A small image denoising model, trained from scratch.
Training: soap at rate 0.0046, 12800 steps, batches of 128.
Rows from block 7, named by matrix and row number. Rows with one number belong to one channel. Each number is 500 + 50 x the weight over its row's rms, rounded and kept within 0 to 999. All counts start at 0. Numbers have three digits each. After the name is the row's rms in percent of the matrix's.
# convs0: first 3x3 conv (model.mid.1.convs.0.weight, 192x192x3x3), inputs 96-107, a 3x3 kernel for each
# convs1: second 3x3 conv (model.mid.1.convs.1.weight, 192x192x3x3, transposed), outputs 96-107, a 3x3 kernel for each
convs0.14 151:524514478514433443490487444558544568555454475455482511558463434471449456382468487412506377489558420482536499525450526556482531517525447507590511585631519557502502450407521403414604472427574536404466451463413456433504579486598542469467508574469487489340488575495443400472528460514463551449578501482485423498430478518496492567
convs1.14 113:479460589417488538476449514470499470518511397446515438556567521517546422497511444570488450502409430547454477483416429423451482482520513472477444555513488481477564442576624384523611498503599524579575556532574564557558533507477469440465479485490542509470547451385484481462498540540539534515519537542481514588492603615502541625
convs0.15 110:532460530488493441635504551601447595564523537513470483433461509547506487442513403493464445505485550532464433550536457479551561546540487509548567504521525443519486480497462472561520627666568505459446532424533501479470587451586544482570464554587555603549495516545557424521424427446507481482430486516488371465582572543636627518
convs1.15 118:596549567611524522567580513601554544496456530515411434460421472480503503426394486528507525501520485497538510543449457509495462584523549546530521562476520516548495553501521508490520537564609480513510496544471492529479555538596524533494508584514588575611521482529527453457432444424417446447401407402518519490515535458499538505
convs0.16 072:509526458525478465459463519454523451479424475586457557478582510638543461553485498469514569478531426557501448554505473482470565491536500455530387506494491401499570467539519445467528588533514441600424449551529479536546512472524549469513547511457525478525498523490512471508613484532540546542504499514517507525475505520451491486
convs1.16 094:477447545482503412483426578495490441526458513473436582470502578548527434504486426556448519490412370574556470494472504482566486448597565461550473459576493553446484542530481537573421464564513487542514471429649487491585462555444460557479505611591545525482567432483540425459524461507524477471521478417473445487535522493514491530
convs0.17 066:512513514462463485467500542511498500487526486491545554482498408463564448520578554475511496534510500519533554489430463537509488547520465548486573477517492467454454482483495454455475465475489481532493494475426507497534510508487499510478466502497480443544539515479506481511451524477389528553446454588475552508495579605462532499
convs1.17 085:530480518532546510463482509475512462569499547564556505447560544416491513482479527342484527486521530551516485584514497590528503554462503557531493492528518449476420401545529505503450461522459663577567535588469434504509484407510600523459545505534312526552425502530422449585421585467546476528415497505417488543528480506486469584
convs0.18 131:538537506527494459452481557538441466577476371567531425538442484464484508491423574457443469504563515442468505467450572462482428453477483537517471466559435568465499474549465483557450499453438407493435495337508505425547431454456480508541513450483538567556522519507609431585479453488541493475533544524442430458423400525422446524
convs1.18 090:487511476427472493492450540554564540536531472537622516615534580535604497570579599512589453539501462512470435471449524470501470428440480545587499489443484476457495441546488472519496479437430501548467544515524520426502524521466441531497402450381589577586621574507551523610484417511537523483487550562451509503456577460532646497
convs0.19 100:570558552502476541581518558533428447473452408531542522544507493576513532526516511486410484539554445518478388533516557480513408542460444560591454581566590489510553523459521495525520470413441517440454482353501519529464543514512526505603501508530507601558582477513619524559461476460493459538493563509493463471525480515479475503
convs1.19 098:579561575480543552559500573512497469519490573565575522584555530520537504490538577479527453491421494419488403450374461478451502490484517493506486502483471561477464511567478493452506531374450490506421467456476416479534462498533507534497466474459600552651524514560551512599540562558545628532614549578482554566527557488528567509
convs0.20 100:506566547485508567465527576511496437457547591515499607541453475556458499494486511517531564446612440500508516536646580505607530577616524523505605518452549428487490512495484514509432551479507489517466533449522506458517491567449494602502452517541443584494464517519432495524547461480501495597525532542521475536535468499526562523
convs1.20 094:505578566515562507572429548442556497450457526462454514502507467462561498493449473443537376493494528491542545636573520565413514475523528498468511447466472476445472598547486575608474599537515553505524560446441499445472481477589579595504522539529479557499491487550460504477494527467512563497515567489557522499514501447522453454
convs0.21 049:454547498511527551465436517517456485516434407547550492405561490593502450552518600506571534490541451577505501472486495520481458530538563622465588459488476515508558483477490439472494503460493475551487547467552489518557416491447565487452506524562509546437529445495444504523533539514474646425450542525501551450523516570520519525
convs1.21 090:547518465525503507616569479460537514490490417507489492481432490422473473487486444497488556576468522664452508585535513695527467435506575450525461478544512411448467476456534507484475466482536471607502402456555390580509555492493602493503505626471344468464517454428485543393466466521540483439553484417458523565550547583438443580
convs0.22 067:471549528564477574463450429545502509466479494439442458439528420453440526458529562473519475509472453492500546470382525408579475520423462558505487515516452604515440466527489521448461431482567489571503530493484440441506533512399547500497495554492484540504495487536506490460480531468502512489425593596454532437457517518456566542
convs1.22 085:453503511433614500479529499414535487450552484544439495507504506430444436462516586467569542552637543609561483617528496538512554539518513487523433404545484438494417363434452504512543465557417524455502475538443428400541487495481447558492544475478420384473440529536492473515506433508448389451525524513482568571551503538490491544
convs0.23 105:545455567377470509449465478514496522578514575457522542475441528512511604519561533569486433484433561523487580634571541564425387503435506570492563425538534555484433538481462487421438473432515613556453583609507565508456524534484534443467633395468374449556471496495474488516466544501476513536421507407503466559546576505523541511
convs1.23 105:519541466472465547452482393508463537478515470503517516446421481446437554495546584524489618529570514528595443541553567569606544584418528544525496544592550477497468549499476570498467520529443506553492600509480519435489547531620549576579488445513417462458458544505422530499553499521515480506447442479548473432507531451508452448
convs0.24 069:530536475475500483465474470431556559478467423542493447387466476463501523574518532453550553486526491539525456509474425476505489494472495551480437481502553485474580479547569505487482500495506464481427433526491422509604477518493514446512535461453526504524471482556499522461512447509602509490527556527490468441595552513508499495
convs1.24 085:596496510485487483448463496469473468509431514524486496502535518429519414550528490535496476539511421523551697529616518431536428503471495479535476489456498556543421473565491586499464499458546482526590485461532495412419521540512521575617451468597524364341575506496468548461556430488531479455474494470521464505468445570581566502
convs0.25 049:456535509505528475457458464444513508487452419524484524452489470566558490583549495490576493511566479540592424466501469570449486470524497553497504449424519459527522473489563463534509471490516457576463453557541504498581475495520481512474561555530462500486532526461550485479600448509565553477518530491608538410578482531522570473
convs1.25 087:524481493516507548605409574487516516454422557536457488549454514499483505508474439517497489506407446577510563468570566546478456492587540447483464531463517441482476513479542463600548484403573418404515376531531483413527509486424485566531496522549573384458555428324531466448488422452458442476569460351529478490510442547587520508
convs0.26 107:572469513487453498534463516515507569473489548472469478501483448512422443513507545509475592522503530529409470532475605404543432479560558506533481506539440577485480541479521562507443471462484464563455595414514466414484572516582570468549559489519455469446460522457529436543580502429501543544510625479479454438543479468433457559
convs1.26 088:437499586517513508538517489571541530438557462469450443487495498561553547408619428475482464474605473431570528480558520547540544553494552488485496569527492559487470596576561509500417568518450541546524513476523623451507495591463537575449412500512491435525507446483370470540473449510543480533510513451442548503517503471572551582
convs0.27 170:443537430523521464501445532588517524514543498507597510521441486598476447465459407496488508512441467467541570480450454536487527455549454450568562548581493466588498506477525502502457475467463459523439530445505504602522496507530544479505546438475563549566470608504448441511466455504478474499535495498485546515452465506497458494
convs1.27 092:527501499507514539445457451528465491463525459549506519560489491571506400591499448470566488508445473486566524452465478494494485543492569455342416478449504500479494488634543491430481454454529621555575614571504525538594410463558501543499418485463626554671538547429523520539544462506489546396464477441552602497636520510592512562
convs0.28 107:507529528459485502477544527521472479538462603510521479501398514508508538413584443457457539551455503533435493514527545578540436492509446537490498394518534449502500504540499507372493482438519625491524636569384586425455505486435532490522530384485414548475461394479538468523420498460465497647500539404469398506452475489521502488
convs1.28 092:442447454512499522468540438504528519456534418512501468519490519433372485470459525441531486522540469511548525556496506591555508564450491531539537537490496542501481494492529495577519560571523458460449564548579524484483513518604549468451499557456344473513485482508498517487476451506390425419412519613460530550440542522501521547
convs0.29 079:482584515501536473501469531495431452500487447490435515539540507561524448486469465467537522517631489490478518524499440525438560510529549492467449373489535517513552549472499495493598521553490438484490454505578486544500571489438534528527536563522550469535489547432488525412585585533518507519398521465558540539478484505499512481
convs1.29 085:540526533511459486565397585479487488494506448459502520489533477471519520572475499500579608451354486549484396429455467511560558527498424514373423503554529441490529522475545506550490531496530503472471455500517403536571510538547517522423513486606516473487475505447442362450472520573590447458533465506502563560553484480482432504
convs0.30 108:511552562497431369483433481556525545596467464557414434487469468446470496424427444512567469455499486479446414467453514491482529513486486492486534417487515509505538465383429357474671383560718460457444478409492391459472507593550521442499530533505572505559550503493504470417469474553459487454455433405479468469403516549466545586
convs1.30 121:526546480504533524484500509600551487534483434478454478449546482472502384435512407467468486434506438499446518404464557387453544509478529519491513536475501425442482394346424374539520487587556496487579462509530544475545577500411470455531497473477670573431625478415441493392540497442523475477434446510451387482439497587461598627
convs0.31 127:427548499530539516514475465479469529473504462491483556523475524561528568553431463552514498413486533519520486508496527516571458471495481435436528578582483493647493469460506526467486593429443486483512506524538574452572504472534556536419528519475492496516481497471487457523523466544508489494521465475434469534473419527477417447
convs1.31 087:488501452444527482500515492453464484468409456537448398562624561556489558578529482468494513475523548505466475423482404438536458470460582420471466480526523536495442535572482494566532524506510493460520535581477506525481536540521523465462522452553539572565550489448502468489530607581488511417495592485656531488610485569558432569
convs0.32 058:503527529541522581469469479482495497490455469491482459429533499483437467522543540466481499471458432434524534398385490442528489491413511512510531501492524536546537499483530461505481484466494488489484553533447496416513477524487540480543441463486480537551519500498465491439464552456473539457412569582460516421477527502480580537
convs1.32 078:339510551539503475548519367437528475518525520576470517475463510475430551512486572412585501651605420511552538571573586417466515485517572407522532567538407462478467416507483530535517509482525490466537444591401550385484571540514533511511427506457367419518493451549464469478530419569524420519469520511573549536563491508508483512
convs0.33 102:507453510486503475563578585538467459473448483529524467567472504479514484487530463453523437426517533424468467396583498524550484505521479599561534541502548460523558468492566426428548455415517561451475461507514473541495484463468527560495549524550478504417450476487525526527427469518451489507512531499462415380505479445478557463
convs1.33 118:504564558501540559619531541542443437505475424564533458556521488534586482484578458484549517484517485504471526489463471497564489562546503575502533516520510529526555509544503475564560470513534494555558432499533499514552475472538505430469517445499573509534560449471646573498495507525458506533482522538468493565513498552472524538
convs0.34 077:449515495505536474475455487541448538496485442486444507439473514624592502511553458443469526512546485540562494464491503528454510476522466534476492411474548479452535517440541503506547529473480470518475425431538416502569557502542564561515523563523515467475500505519461525467582510466470563527437476480585497518531470568499526492
convs1.34 087:487475398525444495496492500531495487498488540416491546467558597525463484556479467467444473495342406547522553551516460472522521500563584491528442509561550384462472587452448489486516579514561551511461485545544428401503505390504525539469427545537505388507468464465621493419476422503534546483638484400519482559485483472538468618
convs0.35 132:489466484516510573483520571436551499454480604528481515499423509497417595519476530502509469546508470581450413562482488674547460653539446468590514497487480499516562435419452579397382475435456428470492473416480383434504500602511513492580511502583478470508406497559488466442488483525440445542461445537475552459529512412543474455
convs1.35 185:439513567499514546449517504494546555399511612430482553501449498539530554506518551493492478443488479490468522533516450557489427550466475478517470446464495450488488568513495668552404581541466510511502518455383511492438478518557444525587456528571443533578400534661442522589479470510393489587439496522559477459580494384561485428
convs0.36 129:546582583437555456548542571416464493501427457473485446481557531553490537467437504501494436546452554545446536487443562464462540475551519486521494540560482562441528515466410541516512522490567429474453418477504512557512432577520492524550449443427496499520400500509458474455521522507502501445554429440534525548482449490511465455
convs1.36 089:451510511529523533655508546528496475553409475491524568652553519519540514500429522609577557547496497475423399446433490407493504514507548374476497451521486523459498502510481501463483568493491371461508570548568552507538544517618431424478508460522561541502521494547563564556594593541461512579537511550602567611549544540520515486
convs0.37 077:524431494454522506531507492510505446479510520525484487556519517550523521453536498544526483543598554511502566535464564552463452511471506545525492385410449484453510482511467448464507546517466488428483489535542498512529473533472488517508471536503479469493517509527428571440448595549533491513474480477517597603492495489519526509
convs1.37 087:561418504461479458527496468504534499448483529505446500459562462433560571449453479524583539294463478404427486492521547598546511541554591458456528547428559517481498467465510577493487526504497519388462603526469462533528463533546510417420583554481468525532379462475405464452530473457398551543579454507581536435432610481446462501
convs0.38 122:505497548472395470453435483612637574526493408401341466513483496537521484503639498448511528513525460474554450507457440459469468467459412479500502523419523469484523459426398507463514592582551541506435499468498500483477576603561523493508536459448511443448474544446480538453555585500526525470491455499426512414526516593517650627
convs1.38 151:534573557521494472476452420614609516542470500478406374418427421463472514472552497448399395460487479510503567495478491473450514519457498529561541518498503461473471396414439429479527503538532496478508478521487497543503600568503519510480488464507597556507574485428443417442535513492468503448436440476395375430474494514487555637
convs0.39 127:535488481561467535542555570483452491466463516603578543555489544549460478609477534440524515473525526456452475562590563552513450534498506470525471550509584473545535550510474456469512463501501521564486526515522565510405485468446521467439471498502393392335426490503528544582477387454480493503641512567568609608515539510535538495
convs1.39 159:449434473478489548566554624488442471523471528617580579504534503490552469480475437538551563490482468460445464558558546578544527442507476502498496487446475578525551513551520519494497480459446555546501510480519479433431489470506466432486530484518495387497478452519614604680501550524504499532584580560549578572538507544455482487
convs0.40 117:504551513475541514566497472384477525530485489474436549514444493445538518480566491496484596653421490426435499519498421518526503532493449613453518492467470558551480381462482454563476395600456546471512448515545580504342565500460504501558527447542454495495402582462537465529477473528526486449467510557529436487468502442546545531
convs1.40 089:434510427557401535510551561479455535473494448440507561444432527473536557521554523530574579511532481374413385547478523511529489493484412513534504460486487466492458473450424488537505471588486525517480444484534560538558490580478585477482444494482550499518460468630427430566511498442506488449525554580475519553592535483513538513
convs0.41 147:519576474570518499535492552489513472546406552453457514490515518562477520534509504499469451484490486588555426469522575513550469476520534417480489659450481556496530536476454557451463514500529548430487446532427473468453540489504514528459481446479424489477465508552396562572464473440467419444620420437584519513458480516481528512
convs1.41 089:519541457629545482583518484476496455428498468480533433540515552480517581515474519505489495486481526452490441493487638461386500472391505578490481445481504455502529610519644565437522586562527577541552531569593514558624503433532498448487547472444522527529491516543496576540460542443535508518568573520579533487533499545484470507
convs0.42 053:487505454516511511481512557486504452573507410566467579408519524651494481584535509467529517571517423587525468510519497465461468465459532546486477445478575432527596488561548445472459524454493466606467469514560515519538573530474517481486495541469519471524525489493460495493573499499577539510510485484556494500524522489453496518
convs1.42 087:465477537500537430470412653502465506547427403497393523467399552505459422484500446586473460570437404521514575483555478516541540439518616521478544508590560544463468473510463504483449483515501469470542525526693526414464481525432446589471511529572560546445503446444543397312535486496471497391422540464506517488527510520526370520
convs0.43 126:457549610531492571567576574507558519463460550509558569481567491497540444493476465443562482484471529451523453514456478492475479576585593524474451498518513536550513510451506450530597502552527559437481506529521651530665543457549579424530603508496468446402428533497444505500532568486506459466487527469510525527530581529531512528
convs1.43 146:546537536561527547576528583601499499587491465630556535491523484481502447434466368527497509484507463405480431554463481525536551501596632525525511499518530565568630455492510441439526537535546464488476564505557540515527563545474489496459470477505573489495560492477554547521496560542493482479482477471485521559485509525504526517
convs0.44 109:593504516499487492526541464446494522471453476538542528495541586426483517447456442473612457404399489491533539517552499507596477517500420491505446487449495529466529501462456447485465571496534498401467530433522513457417482523376445505454537443566525638588507499529591502544507505527520459472552460515516430468553558541539525464
convs1.44 091:534424428507529495549599534497509531549533438576531477494556598538553512569513476531501576499499528434499522465503444447566452437476558513465455468495475449480482429497404508539468477563445552494451502538467568616512453468430536503479517481492551572581520525555551579503489465492519456493576471464508539526550511548596528511
convs0.45 093:560451459460518507484463487452537535514497491473506474512509545421516569464455506523523472495547628536467543542535524560481533545474470531532519443462384464526445433500435469511535530500490480481514470483489484465426489483532517510466455532520458468489471545465426514554457500620512499501464424495481542565508543475524490524
convs1.45 092:505440441486538419454584497495540501507464456470524502491543506549516539435519587540500520301517557327438486470486484537573459595495448487540504511523512525478478502519464494487485544550532397523449621454477622604456565508537379472505594458489486485433389524554305547517564447489410497487445493446539467436502477486458520511
convs0.46 123:561508557537563568495629603514483510507442481557536539515431524502388458535451508411448397465515393524515496455546519496584466537541518492461458570522503475486562422435507463505548432436484454488542485521475469522484531542569502482530561507567530543511544475493527563537511532500481464432582494524532538505484576487422527488
convs1.46 122:566509641521506575519526578528495530577560522630588581549572497510532537511532481521452461504497428439412462504501483543536507480543476477481482515463453520515511500494463457438420418417383508523468513458448492434448545528587465470520481461559590539629562521589581561661557555637527571570552557598475537527544572592495503589
convs0.47 117:514481511481510491457556505536552548551519493407514538454478498492476403487523505476523491660522446483492509510419469523616528542520542538532482435511508519534535516541543492466491512465439488522459452453618550524364582482551481466474533442470555520511480472457475489491487573527652500466512594525436478521568514481512477489
convs1.47 096:493531508524485581414520399498551558482558545438520445460430471507549456568603562534455465498420478493465517515482444556505474472474516440557534527512483369465431541555551549495601422460554508516510433523505569599560507531492523454518383474474470484500453506543428476462515539437534519488549563597519553508552499511535627487
convs0.48 096:573509517522396539604528523464515418485430511570476448513528621474489589507485569448573482502488565509478469489483479472538502504420520490497434598544505530491517563588575506552566510501549551452413554532446476532526533489414473522509467522482581508531525559552472553494442471555487505510533471589555548519483499512462531476
convs1.48 100:498523459508514485546529562459527439481509477520574537470588614594559633550554577595452433445476467466441449430441486534516455511442456480511529536495499451499556607560531532456530486543550414474435504497390572523322538518514514466605539463452500534486528429577444506481512488473503472548519501520510498541497492454484491426
convs0.49 102:488475521521529555465475507516496589464492556494452575506568518563555524456496596492580533489483509461430518569527487564461422513419508472479431517471470480456464499592565534535580487566464601587458522533505509513556527356412500398483528505526449471452488503510455523572479540525483544485469520487485551495492528429449403385
convs1.49 100:432433511402500567470527576590488517535444494577439583488516515534479449500454437524542560559505538525488536586590562551593514566538540531529550508531595528609628503520483549562522460516445543517486577545469555532434464513497446502566475545572464405473378423505486559582451437508453408484463450520532559496494512469554504512
convs0.50 111:395458445503445492462423472468450465641510458506443459481609602507515567450455430532500562499474477468481461597533428528529390593540581448508535559525503610558503513537459541465554440436603544558477499445515472482501463459376529500421609505443483548517479499572486521475444454603485444547414453465566568629486558594509567503
convs1.50 105:524558527515541499534553510381441444418462394468520497461510449418444469376485503556555564545495519512501540546513549575487504608500522516462476552542501572560537492533606423496529559538559570558599547551579583449531477537418606548474616662472495419463538526454495503484494488516400490478358454426513497579463447558495523516
convs0.51 093:468484522591528494458494474537452509470505459527486480435446491536496512509515570498483429515511438406517520520421488509462544527526474555541542469498462513445495413510500444513436434467475459562487489498419538430457506567475550508490531533503486458489518490452535420522509511499413460556450427600489472511438560539500565508
convs1.51 091:543538460481579507482457527524546509556503552531498525418500516404499556548553489423522502614451483579499495599479511535470437522512482477513521425556481492466479549559479601543468533484476593504473505462405495528523485500541646494509518426455356599580492474570447567551365491473377499503458518441545518469554531510547545504
convs0.52 052:505504520471516460479515492496481438476497477479513398439492460483483501522533513491503496496559526516565507450533529451557493532542493534532510567467377532451476480489433468473531426523506481489518534483460430546569477488482570504543522489558467545426464469534467544490493543521518533444519581527510509484572451520647558512
convs1.52 080:387479590469535584569567557458453632465449478500519502504447465455570494475405501505555455461502567522489507479613524561552521540517511428542566492556514494561466424568507524533458535457564373441581427514529478523543476590593493509498493448591470364450487467523490502452474507480535609571538462517553496475465528530530505529
convs0.53 122:503554472481571472479496448514568414427546538481481536489490413502494404496468416561552549469573487512482502546582508446383574484492562629482534482516517493463488505536500471514482553449488514507562398519449497546527501452542533436434509517540465564496673396536528436485498529433546588445582600525510489518503411493503480524
convs1.53 095:463507543518470546435448457479446453529459484529507496427533398534483430534528480526537504610442463468502646515547547464497521509542480540526549423478483457571422554514489516552580559419490528591517454565562524490543529515510523515486398508490496469471473507453445453507493445481640475427609540518509549511543500500599477564
convs0.54 113:523422452516435488472480425475455465585470524545490431429537650455450668494467457475462525556433595549459444593533517516569467542544547449424521446553525642536468516446414632439394522450432468516535505453475480427489492489428476462474544485509482498495453489516516444536418517449434420520454493445509530538502502552545544502
convs1.54 131:523471430556468426535536469435494459448470460476560468516534524463508563485455552520565589439495556507524493501477509607543519552517510539486451578553424521530491527482494601511387650569459458469504535477420525456471578508499576515498621571579464497489471532507473565468472546551433479527488448418535497509499502426550530546
convs0.55 122:510469461455435493535552524503482470480476487519489574444536486455498534553504544611504617447591524533441535593562503489464510551440435593585530475448599443503458546579509494551477524413409491628519510594424474465478524539522515454457478525554443386450499463539571530461494451481495488465575592626547486525544544484533460474
convs1.55 093:474470466504572553490562536485471521475515499577527523467460488556491450512497498499574503436491460411473500535522506566496529481546454487482530507460434461480506499509522566534487527420486501523517509462524526507541497496604503525584432489518517439407517428481494606615493473470519492553502532563539527531553630513534557593
convs0.56 089:516490504520471506461479427478546501492478416522534569443580505575554476532449516501523560546488466509466460530495447512510503501498531498519438454542561413536647562454594483505531561517437464453432511493638525586554493506460515491525460562499542441408497508533470466447556484525539562498452498511574510518516529551489453527
convs1.56 084:587475487504414508500421539475468428496454503453483526490418565538486530500508492512511411534418333549446565545530599424483446478529541498471475504453497514466485643554504485457565513480557526437466421568627438477497632563471424526464470475536451460391505383535544514408497477486515622504619511422585656591496531488530504470
convs0.57 092:499524512590465495495462444564577477504522507577446491469463501537504500520477551502470468488482410400496439494416535478492596465486560463528459457499500584469546452508562525561466506474516480566474429518468567397495477558482458512538511507516429490517461525523567508498499472521490440532433443586442471520464541558503566548
convs1.57 091:624516545551595421484523489554553473512450536533452469410491478433524518477562515411543448604432438590523552591479518434519570499533523435437490491492539508457508470521472571505412462475474591535491451492455511524530590462467544504478491444474408564528458537512488569487473477492468503425491589449601559502534474522506481533
convs0.58 126:518489419498445421467427428508499416608452417573464436547500554533460616457495389476514499514500420483435570481453543514506596550472549498442471525571518520564523491426507501449504542538506532440541456545510506464518521501476460476503565515527512475486464557561507386496501553515479452425514422415521507507458432490548550545
convs1.58 106:585537453511466406555526470478442395578483422464450458468607550471557547418444475422584601509488591548520462478514545445487518563507500506533460528480519558529450612507503577516485528604555574505545531469514540514471546524529480426392577482466537572444526480416469423420507510515487505510447435483615494486558502496472504515
convs0.59 049:449458512386517501475473516478488447483530461465516490425514480533618531488629558442523523542561554500579507479466498503451525563452487574507476543471444533429462519451512505476509460552502530460472469498456470480517500502606490509518438546501451509465532525485418580474476570461454577494487521502541571518597505549545527528
convs1.59 081:474479508560471616512589532461511468442641448480511519490539523482463592406520469496408533465486440541470484489526446604510528635505464537501485508452529484552484488437518493514481529475498532509526492564498465526564539439504529478422481580522440445573469409548439390523524509554521448558445355501455496473554500489527489599
convs0.60 115:514533516476497478459505537544451565517555552541442502478451498460510418571452604496490502535574454548457495505527478505483535458535481513502497551364513497495523513461441513548534467622621386529457531475445482618487539605559529594524472587522514573526480485556536437406518418510466541455496536500414415404485530481510537584
convs1.60 098:536422547464459478437457485528534463558485551476469503445470569586480501451565521460504412497506412434523529443336532493443504559513458538474521484595461438411430428397463513432387534506391461394527422425469651503438510468543509548535451418477552578490517498537478418471516527496510500542508501616458438497483485457523528554
convs0.61 075:469503511529478522515484536442536453497493474506443454472417516427492457546479490530527475501537507526539449515507488468514548471545521578487468516458456532541539537535477424548479417524489535486431448576454466541593443562453590516500504446489506509583546418540486490466496455531573470504597530534495435501514486483526530515
convs1.61 089:492512517516589473420506490490459547526390481487492498526521439496521453476547511507485401492623489472515615463556617498491531496469511517543493556399502566481440553405485478492564532502498515413636498443506518489409505603543440543568535501505522496301521485472413481477561503397491580506410551540476523480440520506460485502
convs0.62 122:503474539466548528475550529454509496604483494447539473440473461424511454505508408534516565576520477451541545467475499475492447418462520607538522510472522452491551571531472453511537445447509545498497461594550411490422512442546479440516501478418444473550500482404547499479497488502571501524597676410492457479466476530507513575
convs1.62 097:468487530473465573485517476550459463519448410508497515513475435523546491514528568511534528471517485463454494391519610440558435440482464456492574584411500423425450447418564511487604459472481497533529482443496531559514483547534531510509543498459565494412539499413469476520489506437467557533533541584518463512613562580559577457
convs0.63 084:519508460482565515476475476453525428527549502517522441545515553368497528499444504542529467495522505520544479493518495523475474456550602472472530447514508506547506553584605474543539532572509498481392441569427436602517410553461477507568543550460514529489558411547501475503481503529507433493597526549604465556531538485520467531
convs1.63 089:505547398483518558521444545497417464516479522480513552505591523509454511477510523525469510504589484458479536509470529464478499535560479499498475529412492549501550553551469518560541466488468522385537456409517582490396512587406494469651514437478512453447516444519481497473480517462449511463477497603489495555538519473480497444
convs0.64 079:487510575547505523472521471476495469498481506533495517468541420576404517537512508510510572520501391540527567465479529471512517524462514545504517475435528552485501513522520491522529541423437469461528537551545466453526522430556460542500544579495482416507525563459552483457506562512490594479362559512516549460500522480535543515
convs1.64 084:550536527566542520538508450452500487457504432564497547393497504492435595479550555477475491525460420626578409526530448491570582499490545526499478434582496482490501506511516455525482475446440461545499462608573479414541603496480556533451423583511433450544508451521526530460456456615503417467508530457487603509513483621519433471
convs0.65 139:485419511492521452472521500541455503565398486542565464481565513419468575501591501640538569594455500513520438446507508545465482427440437634435445523454531478509483489536473420471518392444448537577472512571464496433532472556598508465545514445524487404492440543513485544429501518509556510492594563491452513511441462497476412445
convs1.65 087:448482430518448531516507419471455502433478537470580519492558509540542506511505611596584481518525532455482496500506534477448485445367460526530456524502409536486405469567593544480524493492504454446586513520517493464515469452502498517528494453523449452474532445409565492570481468456512449564526509535479502538539488620480490598
convs0.66 098:451567530448485531499518538528502450486484521483476542535572466557493556459538504535577527515489421523508555513540506527513520480459475523473487401493510492524466525522466529476513551430544502461530530518608513458465482534540517504464539532502548483519536509454532446498593507449498447516540584505573463529471451542519569553
convs1.66 086:529530474463517480568610511473572567491540514499436491467489509402423596488570513458551515547475437473499323454552456594528532433516530517537513555513494470547523439438506552556463474503533470415406508479453477478622487569542530505391433538493497563559479550477539471540506418541438467490532494382444501560496559499456515516
convs0.67 105:522484584597483644594485524614511660489577601463465618544457518525545405540465429423555453548490501484490529470569513441465509396510538479540478449556590480479554488489543519478523459520505556515459504406566468510468505418548450452598501472514480394479496575488582512498507418519600552474644607497526514444538568457447526441
convs1.67 108:575476567541518508430517488549506549500457605545505606552481421571479436540537521473504494472578517428485521441510589521568586480513550475493510462436524479420497478520505413559533467466399542505532508523502558517461531560533387472555411436471549456470483472523497498534564444494515513457526556536459492529592552522638623518
convs0.68 128:496532463449480366447548420477567484565546479469486496539501485535476472470419420455583406595559475433421549476532537534478527477617500427442539577518490453554500488429465392446542416415550606475467429491568438523482538448527487449505468482538513536417528448423461480362489489492487442479556487491444485508464380464468428518
convs1.68 095:442501492505564447487477384520491488527517457446482374576523470565479434521541518554507551525465484495444516449558524473527493470512497502445491492451463506532480513506553463503526499593538464474513497491593470557539451510512535462457459460432524512411561434467492404356574540526619572479497529520547541547584518637631556593
convs0.69 056:505497505464534541542467490543457483518520505464468515436431467635600582496552494470476517530560458534595524513463550521527484525455455590576588455460506478423446478499447469494545476524528509510507491545498503468500496486482474536510530479442595495459458511513499523526497512479501515561479515463491578538502512533491497492
convs1.69 087:476549462546504545544499578513459502423499497497520477484495471507479467432508485493467555391344436573532502512462490542476479535500534501459478594510483440491458454471489438540490563496559516478524569594511470451520478505461571416425542531571484510502411376459411463495460522477502457496583417447556548512501512502517521542
convs0.70 103:537511419513504560520470554523568497526427466427524546526521524519445521456487529469541490542506438520452487473525529522574447443489490459500488510516522425543487516535512486486503569457452493449480495571614485615441476548487468499511504448453566386519538479446473491489491506427546473527465481533486487488488484562416471483
convs1.70 089:550489491481484491511581598555580520565549467544510573478470556502515504511496434537594495514563354491492455522539504501434515440454634454484505487485551521484467475484533493496511446495467536492468476425586472465479466528476485479477424478537550524483514545488609557490472490415502565401494568465448512538550478420454526447
convs0.71 117:457448476455488492424438433445442421446508436459452450570542456546497441535484489558506522490477507486481529593589598530495499517485595547527525484531568541533496508539604452469572460424569541579639524519524470383515380412464492530519485501514538506575480572533486482459454463466502526487481461421605644693551620642577528505
convs1.71 122:519535497428472556424442489460465395503478470489492463512480480501433434487450439562524566556546560627540470553582640507548542516471483495525503498499506518590564564584535505581589535536566528570594506562520489483570514491376532546463561503473351419411409468475404526461471457441572498476524527495585544545536509576533511556
convs0.72 137:453523477564500514560524436513366457530497498590495488514507552518508576502524571554492463643408484510553540506556460462444497484481473568527529496508420466441495552496477552513483481532508611428582462536506515462516517496491520574435516532509435474592508522550559516541578514498497504434588491475509451479484532465398551531
convs1.72 097:457416451496466354476392446517456373482534461528484535474527534511559567561568584552541600497562505559464513522468481516431503477490412559453398448469445460436413472350443449402471417428409513543554567475523600548466551496484465423504484478493529547447414540523496492592420483444508470537496483491493533554554541527585535510
convs0.73 088:523502560502537493533478505514531446509521550456429460510513545429490428469486499506451448444515515510541454424508497512560434467508565481541487520465457592456507498558513446549500485516507521515464483531441373530537494490446527476544535478478472536525520540495485457466478505473541419425585596516546497505472467439584536522
convs1.73 091:525482536537523479491554539519502505495510540570567470482532399535475448489518553565466535498619519427481529474543607437466448575519525371488516514411445579522494439487545461504466506495464411386561477393446533559513480634575436501470533446470559498416451500554486444571528497444501517482478506577452418596542538549467452477
convs0.74 051:492478496404541520494509453431445507506524445517478450419496484512589526496652519457529516480567577546609478424510522555465473497485487634509464473445441448418571481479554416496509482532474471461445408521528451488537498509556486484522547524480464559388405526498492564428489510461482595509540547487507553501619510512545505522
convs1.74 080:494457432487467596481572523522493447459530486440549553463535465549461440498436480575445485455454534518535566499488476461510455608468532494454493470496564457497446470512399477505421451517537476539549470529410459506441472488495467493502529568542461431490535434507482496516503403572549515407488486475527425449530479559469432525